From a checkpoint of a small self-supervised image encoder.
Training: muon at rate 0.013, 4700 steps, batches of 128.
Data: trained on photos of plants and fungi (iNaturalist), 6.7 epochs.
Rows from block 3 of a small self-supervised image encoder, named by matrix and row number. Rows with one number belong to one neuron. Each number is 128 + 32 x the weight over its row's rms, rounded and kept within 0 to 255. All counts start at 0. Numbers have three digits each.
Before each neuron's rows are labels from the 100 images, of 14976, where the neuron reaches its highest value: "colour at peak" is the nearest of a few named colours to the mean colour under the peak. Only what is clearly more common there than usual is listed. The data: photos of plants and fungi (iNaturalist).
# fc1: MLP up (model.blocks.3.mlp.fc1.weight, 384x96), inputs 0-95
# fc2: MLP down (model.blocks.3.mlp.fc2.weight, 96x384, transposed), outputs 0-95

colour at peak: white; pink
fc1.33:140165152074130159119147126140122143132147172100139149124068068094058143143130170162179122084139159130100117111135115145128114123142118118120127183164201054064176075137177133151140096135121181167131154128066128109122134106095173119156128120067100108149141172115188107123123150069190107098
fc2.33:085114125120109146123064104090212159128106122155162107119123110092152133174135106144141151191115100071180105156091198173137176066117095079115157048120122123160140094096097100151127115081113080090100137124159123141173171146144139123143137130135119179160126128115137157145140085157192127067

colour at peak: pink; white
fc1.68:121175080162158077119174120127135105109105138128101105135072132099056103145108149116146130128103180098204093143112139207099093126143097090168160171143138111126116137102116129139133123129125187133126173129152151135150158134149140230177150120061126166168160117085089139087113149060090153137
fc2.68:134137063120090125100143091154128070121135086224166078126165152133124113151063174123119077154123142109149132137101156141141201086146141173095084126157049130111168098127068132152100133126090122097112137145170124098152138147166200104109155125191144138154167133099135142148118147142171090092

colour at peak: pink
fc1.272:135168165097152093052124112133144141129098130105106148083098137138135167186082086061122120122130184089078122117167121098103176143157155077129105149174140101132132134089095167167114093183129109113160177135103127110169125094183198093129097178170145118138090143077157131083141131136183091169
fc2.272:065128087140114146171116121109140054093099139148161142158107099102093156081131171158115151159120071187106149152150101092146121099185103128117129121074134079146142183153093092127170130096112098088154111157089135085186106167128090072150193088151040117167155125158147147150139104124127119137

colour at peak: green
fc1.263:106139141146132161157123092084136092156158144073071107207115120126071166119109145101127208135114079172111109161142096119088093116114125066145038154127130123110123148106155117151159131128144152139126185187071185154104101136105152082118128131180177099150147157168112090111150168123085149106
fc2.263:151185116164088071098097164137081128125127114075111132168127161134159104109098168110147144167100113085105151166122075149139207156073142116099121100092161153094142101127175158115113111117132172152098141127055130163178165124090141149120084113114088129166090175107166098084170189123124111061

colour at peak: pink
fc1.119:100133137156085091165123098146196171122171182095077093134133137123087134142088163087162081087119200115131132116124108155132108177105146097117134147161131102076089141071137108127134127122141192114127104132112161144134058145179180098122080215111136094125167130098125127152093167089134190111
fc2.119:108125144127090106104101117124147148150146099124167115083150137093149074105161104155087099122098180174135137164108153140166143151134125148085143128136099094147227094084125087123122139173095105198134118056150172157104090136123172105160169130089096205091163131055151138171118154141076145122

colour at peak: black
fc1.249:125170164126138091135113180157093126136134125111136095147124171115125120195114135082136147151190112146142151141141160106064117165187121128152135153154158058127133115130080163102080171075210090148105133164117100151074154172068128096090171156048133147082110132162135162086094107137110125130
fc2.249:123131138097153082178217046119091139087158119110055162146126095123159142170095107144113126109116129149132124159138136087112149106142158087131146023072151123137145088173164128134150111134106101075162112097080153089169147114111140141148115089164207134094103156111141128167122148157168118135

colour at peak: black
fc1.115:166179145175112099102113106120091142138149126142109062177118110084123162167148134060108063135147118180123148123137152117099145090151137078132137172148128134155204091183099135157192085154101131177089175127080135196144144092103101137156147107148140178179120065095159131145138138092103152136
fc2.115:160114151114121140101128188122152104093078121148125083106165119097143133114133121128136079151084101158222147147158130131169146163131116173106091182108114070141091154144105137150085136111113057138143100134199148103051194066100126138098115130142096120183149146121187164134123095124117080085

colour at peak: cyan
fc1.304:128109136106099146086179126088110097132124134086164100168121112129097115148111131168107075162121137152195179195087087116116152115097109135143092143142148077101161122085079063111190123107134125123170083079087133141158188164108067136134110092174140147156115154032133173131150114132106128160
fc2.304:143135126139155130200079168094110108123057117192145076119147066106087080130117167115087147137104109064144162178182177118109130125169120105172168121178182130114115114093125111129128139066164116094095153140164085097167178133125090149109127135126151134186144130143118160143127147045143133157

colour at peak: brown; black
fc1.174:132127095156197069159084105083157120121119165102075139107049087111081099082148112115136142192133105131153020071147131118111119131111124126147112174137115172143126112098131139114162148124077144111126080128119100142058084118082100108074135163149144136183106131130087168117104165135147095140
fc2.174:103101103166212091160141072120157181105071086090096139081089093180131131110099114152092163160126115151072107142135076154160161078107065120126166120172145148148121087135129087108126119106186105214132096099159184155124079128138111157123158182128142153130150150134121111123097109122142119170

colour at peak: brown
fc1.307:118133130103101112149121146110153138096145180068114141133208048161180109109132167127123166101144067072160115119169102127083140096201140120202168170150132131144114157120221149121128140088173151181151117138100071116106143112152109145130198107143112105130126136186124095126143136135151146125
fc2.307:124135137085169127108109150110141101120147116146165069108157110161125151170160120175080123149148129180101071154066148105200155068150101028091154138068113130113072116156152138114139140142095129131141093135116088144084105148106141132096160104188189117144161124123175146101127184091130079160

colour at peak: grey
fc1.168:141096171077117142127107101157102163122175150076142140169163140150155133104130129137168099201163142088178107113100119166146114072102102086138184154148138143100143207130162107058144060105122142072099155142119058134166149185133084099155089082124124151097144134142065144133155117100137119133
fc2.168:156126167135158134122161137125107152121065097126118160092097131158142184132161076092139119103144097115113231169140142154146069155115159092155069110133124127120109146125088151140092154112112190109080199142174097129105093133119093159142093081139088151176073069181149095109167093126145157141

colour at peak: cyan
fc1.269:116113172098173138111173144086120195137114161120119152128106152112058138152101122112103127136127113091112086170115144146047150158159053153139125143141174107061139078099119203092158122144166068138149145129154128133145156157141161105156179160111087157144085113165134055156071136098134158119
fc2.269:137165117108131168190126118136145074119122145133160180140148111125169117137085120164090058150167140154112151136148164142136149052177138131150090140075107146129165095120107130148091139066099153057121038094138150204106103077095099134128153133140110144136169166089100163157136159150158092086

colour at peak: white; pink
fc1.169:148157098089113113143092148139150043176102134180105084150131112098134124151125141061115134082147207142153144119181086201125102136144135170109196139127078087131111099111173160154129174122150163169134081093170127158148108168123148094105100144103095116079109110109145098151100151074173094105
fc2.169:090109106135116120076144091096178137140172117190150039168088181162080101163134111147068145142117154158150152082073105134128152114144114142096131119152125116174115114099084132124187143102114136158129115124106145197114074195148154093161135113109178155137097134095157108161104077103110191165

colour at peak: grey
fc1.126:112105103128152113150114102178118189138144126094174178097080103131127157043118072137155150111160171134113096137105122186106091059188088095126057170130168104117175107145126128090208114128170128177109082111091074132105139121107133176088155128096142122107115115123122144184099122141152125131
fc2.126:152140143168103148051125106127148116100140143133105117173255162154199147089099108137113082099183079160153105152116169068087130127154108143112180133161089171092144138138133174162105097117103118124150106141124101089104153119175118114128082119124074113147145152093121100086128125186092145114

colour at peak: pink
fc1.79:114095157134116122174102128152100061120103136168126160095116142095139153112064113114129118202143150125109153111107134089076088150136153129110148091184095108177136109111106031165143149107142183153160146171178121105117134065184110138127070140103113070134144179132145066155127161113135072098
fc2.79:106150080060128155096071162068095127105135131156133093116126110116087137131146105136140161112121109188171133156146106210080135115122087121131127175181156105122125092170155102186175120102139175087145127110122126059077144123156088123143131102173168075147081085161135174145143133098179171156

colour at peak: black
fc1.329:131128101107139145186093096124119089104153103103115145154075122172143115142159138185135161145115065139159100113118127067105038139070106162149129133111141113135084191097177122125091159095139166139153084132093073171087204143142135171121164138121179115106127096125187096162118125158176095163
fc2.329:044166066159114126108157163110105148164135177123133140155118115128157087081115121119140151166155131072128145097121115170137164075160145111118165113121106153108168111133094157107035164116172030141098109138215146153121099123125097160177129104141148079149164144143130086118092142103146144165

colour at peak: brown
fc1.74:090127128087140095150076154148085144175169101143097076160105088144108132158116090149105169105184136125180156153143131115145135168128122130134111202084125052143132105146141183135061201112118083108116138167098096106145091190144136124125176190089145147144141143113154150113098111125177134201
fc2.74:132117086142097145116118126150131116142175101128130120123210140099181138173112127111152174168146125113148122144138140010170106156099176156111109118173082136170132133119103147081105110095157134177144123183154131094130111094082090130127133033126161132078097090087128103215121142126121149139

colour at peak: pink
fc1.325:144115118139112131124128109104130164142174077134113126141106129067085087097110156105128121131127159163111186110112181138072152116105147138149202154171141085126149094142156115129078160169188113151129160150129085160176144152122136106183162215084158174150177046113102120178176150129124135168
fc2.325:178133128147102123101128131155177110123119119142131081160177095140156130119098090121122131110132098107139156159103160107184168105126128101076123176082048110149157142203190156133095104170085144103166129114122118208116101090091076061182125188144112111128119145097149137110045136125123111150

colour at peak: white; cyan
fc1.24:122124124123186127104163125054100094146108125123101139220139165142118134116173112131073121091102137120073137172172121116085134112170087103164133216132099078069143078122106100153176094097117146133129132110170145109134185097128117152151174082125141078142105157063155116175110142139161159109
fc2.24:174184150094137123094131158145108097135073118177137103082107091073085170097140116146124099141133147106129138171137177134124153068121174096091169123134173139124130101123133125191107064155123079104131124105119109159193117141149144122091144210097112116176131110098066158170128207081152112149

colour at peak: black
fc1.161:092144157101081139100173111104129100052145133127138135194114150124151146110064145142190136168124123126122128133143144094139120145109145120057161090134162123059118156130086107134134131107075113124138087178157115078191147127192079148062166110169164162155075150128163107123097134192178106129
fc2.161:139169144134172155183167115098179120190084144075125114086083172140145107102127168065155135109071099178104162154085130156111117114122121077144160119114104085170077141122184151068168150118147111110173135083134102141154126082131194135142127167115101069112119091135117107137201119103164128113

colour at peak: grey
fc1.118:146111102098102181101124151126133111202114122103118057176148106111142097167106199111084128133110141082112171176092148091129114109147171066129136141139135065145174131143114112125146177094180149135151120082124064118089131117141070156127106105105091197131088178118066141102074138140129148088
fc2.118:105113090124107155144120123085172105089156097189147138134089139082157108115136198176113122113162118137142104131157143109175072067118065090173111102149087099202082059117146144110159148140152168110109105112145089158095147127180152106091151136155142182117044132111152121169143165118159139156

colour at peak: brown
fc1.240:110120104098104137128094157156153103102092142133146209082146113064173116208170111117067141111142078130103165087163108177155147096177133160106157143118146127125195147073097118154119103171118153151127113123157085122109131035160113120116138090167129113098093146125143153124114125194190122162
fc2.240:127133138127068104124081063154163071168230100152107139147142146163090137164102097140052116089107111124107080071103125120157149122145137143198124124056112133097141126143155156123157151102157127159149118046134133133174191138150103107131126188119134108088096147159127117089102164159140133120

colour at peak: black
fc1.297:126129132158034113098152157079082119138137145091114138139165111115132149115118104094108104152104080091089107186085144164082152087128104054112120173119141144198150184100118143145115119116176115137148134125126150122122116145131111209118157072110175143104120121117143100108124166204223139146
fc2.297:182093117138116116110069112159167163109072098134136063110097134108143103140185087119117109122158074157160125102168151115153109128152158132132078125074120097077111186150185088220081128130157185180146125152131147119150156086122122158160142105127128158134104103104135169148116095142131034128

colour at peak: grey
fc1.372:103115081146112110111142092136170141158089107167108107145090089179158081097095124112164124143169111163110090139144149104130107117140071158096184153109115116112140117094179092159113093106143159173139128153177103071092061127155146158159086224150122122158128120181169040097147109098115098109
fc2.372:082109132093166150077121165134172116080102151105192137130143114105062121162180165062112122131101118111116148126078131164132149117154083166132174087146182177194139103056157127107094121090121184112108127120121135117176146092142140160159097127083094116109155110165086184163115102156146131069

colour at peak: brown
fc1.78:097110140091113211122129145161142090128112153123131106093165124140126172165117126162126151146143091127137137115162139139169087146094089167122154156113184090143167133082203182113090099139183158083159101094160105081128162082096104124140131107157177182173193179180110139085117103160120072113
fc2.78:110092073128107132095117128148140163148129098134163159078219123100104117172099135179154162127127109129165140155092145124130139174124156112103130172117081130171153041132141115138093112148135182113076146129069171085123142158087144201158141175066114127128080134136146129102077149166117073078

colour at peak: grey
fc1.340:163139131088133139178125094152144052182148094115102212146088102143125195082081118146150161116105110149129102120126142139134116128129160170098170120151138167116148218118096094182143139141107140098118120141084129124168170074102117154170125144121141152095160069144089129123070107095135042123
fc2.340:163109174119101148097072127091065156165138128190113113105092123108097090144139156157195120139127156148101128121123169203100113118158114109077102145085117148158160147106161106133117081172140143176152115137137094078110158098134176077152079169127110107146192095107090094140178135144093050094

colour at peak: white
fc1.338:151096151164128178192160159103112137113103170125091063124099158146156118220062152118116165113095164121127130128117137150117099134158081138162123099154133057154121124167114079138131152114211127145119149094106122149119197140100149214123176096116113178149110101130202142116147128152126121131
fc2.338:099166118106140124154161129181135141110132127118160133109179091111149121117160118093111079166110088103099177113145189120130167089170156106173147112116081114112156112129102151154169095086054072184109097146177091173196111112165095119115126130137134144053169165129128110182071132147147059128

colour at peak: brown
fc1.251:140152124115084089168157142141109127149187150170164151066092090142147124066124159132121193128169101158167124153095073138139118119122156134111139228079098139154124120059168131139088132138060082124112139105099153115118103074070088091116094132124124147137126170112170160131074115154121085091
fc2.251:117153069071119121098166135138132124113171115132117118162209149124139122113095161076109194113209076096141178115152184105120174125173108137128125123113037200093154149111154138093138123098133161145124110140110135136077113123076126102107128177104109105154111096143113158114192113095158111075

colour at peak: white; pink
fc1.44:150131140174102128149185156071132061118130186150140168129146216109088158138039138170147100152139123087148132138091101115108189157110102122120162107128166119144155080089106108109159149108146117065131137101156116136160141123099117096094143174101148143149087157160169151204090184150147109103
fc2.44:108145148071208119175116159114121149125127139174170127129118067100133145157205094113107113093144089146080163121145157148121131089181145118166161087134131156060140122156109107126096125144197078144150149139140027108113159122095096166119168140152109141119092133145138129160174108108158173190

colour at peak: green
fc1.212:163143112067113109123159103094074182088116119162063089124177166118118159154069088119130111157120118099129145159122118079125078146157141107124119122131131121077126192131121133107103088130105132099125147158127183144173107062092174173060087144128133078138177148175106127182129168089176146179
fc2.212:143177179147145130183071120148105166123152149080163130099131113147103128187119138121132073097114140160114087130135147158081102079063086104155091099135133107152176136162104161134182147150144100112104118156114164144108139151108164039105189065070184163128119108077161139111164095103098142136

colour at peak: brown
fc1.117:074116100198170102121077100091138114140088079139098094145121088132157121122137097101132133110141102119108159139126103185127165108176155096145139147129202112135176154170170143151113156087219132143146140105091090108081140084096136174146137080144104103109104100128186110186180085169150094160
fc2.117:146097140100059120151143093156105066093079141066160096165125111165118131136152126172081123227118091175132194126162145111128091138154095109169129169163134102126168155117105174155101187163162096127092041110124122132110131153129138127135155118093140127109154182164087120089094123170153118119

colour at peak: white; cyan
fc1.238:113146140142127119128207120100166105195114182170118144134092088090148089128129136183152149126086157067155161107135086149067063130132105099097126080114182088069141120078132096129185154120127166113121142125082103137162139172117186096108128087066163140119113090111165134132115095086144137086
fc2.238:165130145104121161198121094077131152125128171093091092154146099161140083181142106075139131203125086161133155145126190173123121101140135096172120116171082129157143132112083088145125121036120130024131114105125136108111097112142114141102110168104154202088146131134159131175134109107160138105

colour at peak: white
fc1.321:197104076156127182144199128093087141085089147162149130146136206145103168200078141133132131121169156100104141179176123135107141092163075147109164149117115095127157142150133086068109153099201141125170158108075157166118154134129086129130118129107136141124124137072125102118066166145158152111
fc2.321:155130111140191144166120138085091143084138185094120174135143155099161155136094108109112072138127134184141114180153118105103074051102095093125156110171140144076109110078124131154115120057141085147108140174114125185169130121130121144114101120097195115104162152147133123153175177165044097105

colour at peak: grey
fc1.286:167163082109158136090191150114156125173098163128101170138127157100086118121138080058137118184144147162091183166150114147065131139115109137117158060125199156137122141133143184101145100156091072144167112083164095099121187057103134125140091135122142142138156125131128088099113096177134118182
fc2.286:099114147164083135132044086138126106128146118113122149123112101110175107116108161151096168093124170146141121170090078126124120136155189101187127080097034107139113106166138163172087126150141134142172129111142161165116084170089096185107212117111120143152181147071140127127118135139129137054

colour at peak: brown; black
fc1.318:120063152102132128150121087181124104120139120110113073068097128044150134086132103125122146127142009169146127101156143063095090117177127144149162101114136116123153127153185156156116145134141133137177122108158111096063132079094155113094166158092133118090135177069154110124151101165139109097
fc2.318:116066131114124118088120104076172118114097127126154120157162098200106113172148110142048132157089102123116171056140121166118163155160161162083158143138112099125150154133148149150117121075104141172120105127091093109136116149063136114161088185138094190125132122124102195092163222119142104123

colour at peak: white; cyan
fc1.330:162138088068117093081140155109178062182072139157128123186150159131147119129155165087046128131114151099154139174124118086104136094135129137165105152165110081075164098160109072147201130131151127074128094113083154111145121142105077164132118088130146119155097168066177172136121110105144133127
fc2.330:178055201138140174161164142062132127106087148175169120111086091081084135107126094216117122089143121157125175101135110127127128123100164170108147120110128098103075128047131092149137130087155159089146082130121074144134151117153086125101139118127106142144157111117120098199176130103182134116

colour at peak: pink
fc1.109:118107107166159153160171139068158118154092137129120087119103177121088185128095093108119115080148129180106119131092137145126108122198122168171121114135147109113143142068098096190181142089156147097135090147177155117213149113123114177146169092154106164122114090132139101163123128074105080044
fc2.109:098097182064177108160141116089133107084146094087139182089132123146136133152130180116124177177072171106115133141140154125160118112116148117092159122149102139132173166056188066115121085112165161122123147116144102121095174133183135195172134141089142121069152130140166122052125138087127079117

colour at peak: cyan; white
fc1.199:147149130117116119122159111104152096213133078121109162143135160107092144167126202153153132127105186099116104066126130206107129139118128068151134218122197105082132079153127072154111096121129151129126104149078127140104166087122113178165119118140120136127127089108108190161170172107144112176
fc2.199:138094096109162109118147072162089170086172153143124121114152120099172151115165088100072111119127103204103239119116187134099129116104125136131165093105150128152108158152108130138137132128170081137109085085129106120060170168151114130083169160137114115111157181152129101118140068172165098076

colour at peak: pink; white
fc1.162:058149149098144096138210100098089124135118159161062120158128124146103119096109090097166087115212117116080138112090066140122126151100115080109103153101100078093108078081138120129130122179160146162093137089110065177085140156145135094096121170168142141133133170090152115129100076147121160106
fc2.162:149162125129121156199116153085161103140106164108170121173155096071150164146119138092116169135023066125179166142162124134136085065152130132162175073118139115165121117108100135133123117129133136080121132128038186114101089087097139161117180162123141128145198105129150147118166130111121113108

colour at peak: cyan; white
fc1.17:154080147140154158130139088096146083101137158110119095204164157119148103114119115089061145110070148177067127216124112113070143123169069122122126183125142083112150140120090144169174161122116146120146142152127133163123188113071084142142143118120138143106227088096142128127160097109133145121
fc2.17:115109099139114092129167145118074096144131119117132144114089127106118181095104088140092161111127093139227184116193114129100168111117166150142124181149132113108096104128144083141074077127125099129145101100106131095211110144175159148072169139123147120163098146168182138174131107174126040126

colour at peak: brown; black
fc1.209:189189142112134108079145061162142175131133146167107086091152056131156174163126193111147124195152130099115137150068097104087131089194110121146173107180132154134139144130118135141090118093172130143137098114109096142178160109160117101060095120083143148093080130170141119111103113137154096085
fc2.209:164137122110094099144184113072111184102156151091125151120091135115128174125082093135134106156124105156115141163199133103117180148082115094125126108077174052165107128156143097120104098141119072166137059129046130170140153094098121169138116147118113183141138133086137069152178123140106097186

colour at peak: grey
fc1.140:179092163152155111126127133098078159114139122117113160110167141121165141119099168158130155137152123109146140153073184148137087145123200116099163187203081090135059130112142038162146081066106051137135145165143109100099154123114112126129146129123143068100121123106109090109135145170068103148
fc2.140:148110134091117184115119070137113095131129155140124150128102144134129069077129194075141139167165151145129141126086118130144104075150065082115082112121117164155072141131218150160156047141166099129107143131182128120134082188163169107099110140138144210125096101134123143176081129117128120103

colour at peak: brown
fc1.210:110055148134078149161171113147110133140138151066119156143086084103108100133131160165092099145131070127135129125120088149083124163109157150179085123132100152145177191120206150105132155055108178107144131057142144185142097116154076128123109093171093136112089087149152156111061152134107120122
fc2.210:112092128144094134117100151152122136134101086169131108116170098134184142145108046075080178111088124142114143068143150112142076085134066150132178095186104130120145093155100151152092111174172085191124119129166094175126150151089179182129082123137116138077112110143095145123182183118169121115

colour at peak: brown
fc1.41:195133125127154106117117156120124215119123123135189110114155130077180111161120090141133110130118129150124117127155118111119098159096124111161162139090145132141136146096124117172138178111089122169173044162147077076124113147108121074061178089059123153124144143125180074128076042126113131096
fc2.41:102139167148156107140118103121103065142148090079106168108131088177179141123129162119141185159120084166143122089108126147130107119188136115094077101112135113106108128140142173072099131124151124064159109114104154176129197116091152106113134154126150173088193170095073147085180182106149051127

colour at peak: pink
fc1.216:147167085159172145064106133087105131127100117174123125145131124166064137126146104122146133085115125187123101100204113118086123160143056120100132133144108133102131139129098111146128114115139141082209057171134142085090134151141088168090124113084059109151128193148190116191126166106155123098
fc2.216:164104102095143167085082140120120117082101120109125155066099120151094130109105136153099136095137105053147144145084143188147124075133191169122161098132148183137061161107091115196092150127117141110104116154134180126142122146190157152099152161109149107147132170188103166168105162112062107074

colour at peak: black
fc1.194:133122125100117109117111088114183105156110169071136098098144137072156122165113093033110081212141133106141128113085151120105116109164120085159144162131154058120188158114128154137130096123183106149093159115146123181125129095150142134164145080105137130087127086148160148071130040081152133147
fc2.194:064162155177137120075170155106083160072137131163106140137122100138084184163116128164103142101138081110108187142190134142122171114125132150046132108142160115134098114154097103107083107131079123125211113131138100074137140110040167131128078135164125128089166110085122137149145130158166117172

colour at peak: black
fc1.101:118090170059130149136122118059138149073163132176122144135130118099177122126102078090095100130152091121150148171075113135088092091158158099125164122114176155161198179110141130145119204122153073184134162110134078112138129090086109146166113094147145166104144150149152129158072146191118085153
fc2.101:088095126142071129143147093114141122160077159114141167165178079096114210102086121121085138119134122081093149128120123138163092205124131116125132204199126075109140130140085128158129141187178092151202146093163122117121173090120121089084160121146139131095067141154110135153152138096123164149

colour at peak: cyan; white
fc1.235:122085087099128135161193088086121097110090084163136072149087094091069091100084161103099118069120145127109138132127128106090149145085118136088161175125135116098083138125140033078167109139142099109162151079098149144120151118139170148098127156122107095125085137052103127124178099131175145179
fc2.235:187158183157074114112106146118136120172113166148180081182107110081101104118173095111112147133163123112182146219115100057082154077131086107153161159167132080088139124146129137176135090096136114097088094134164117083143160156111136100125141136125145135126192137159107103113108068117089095098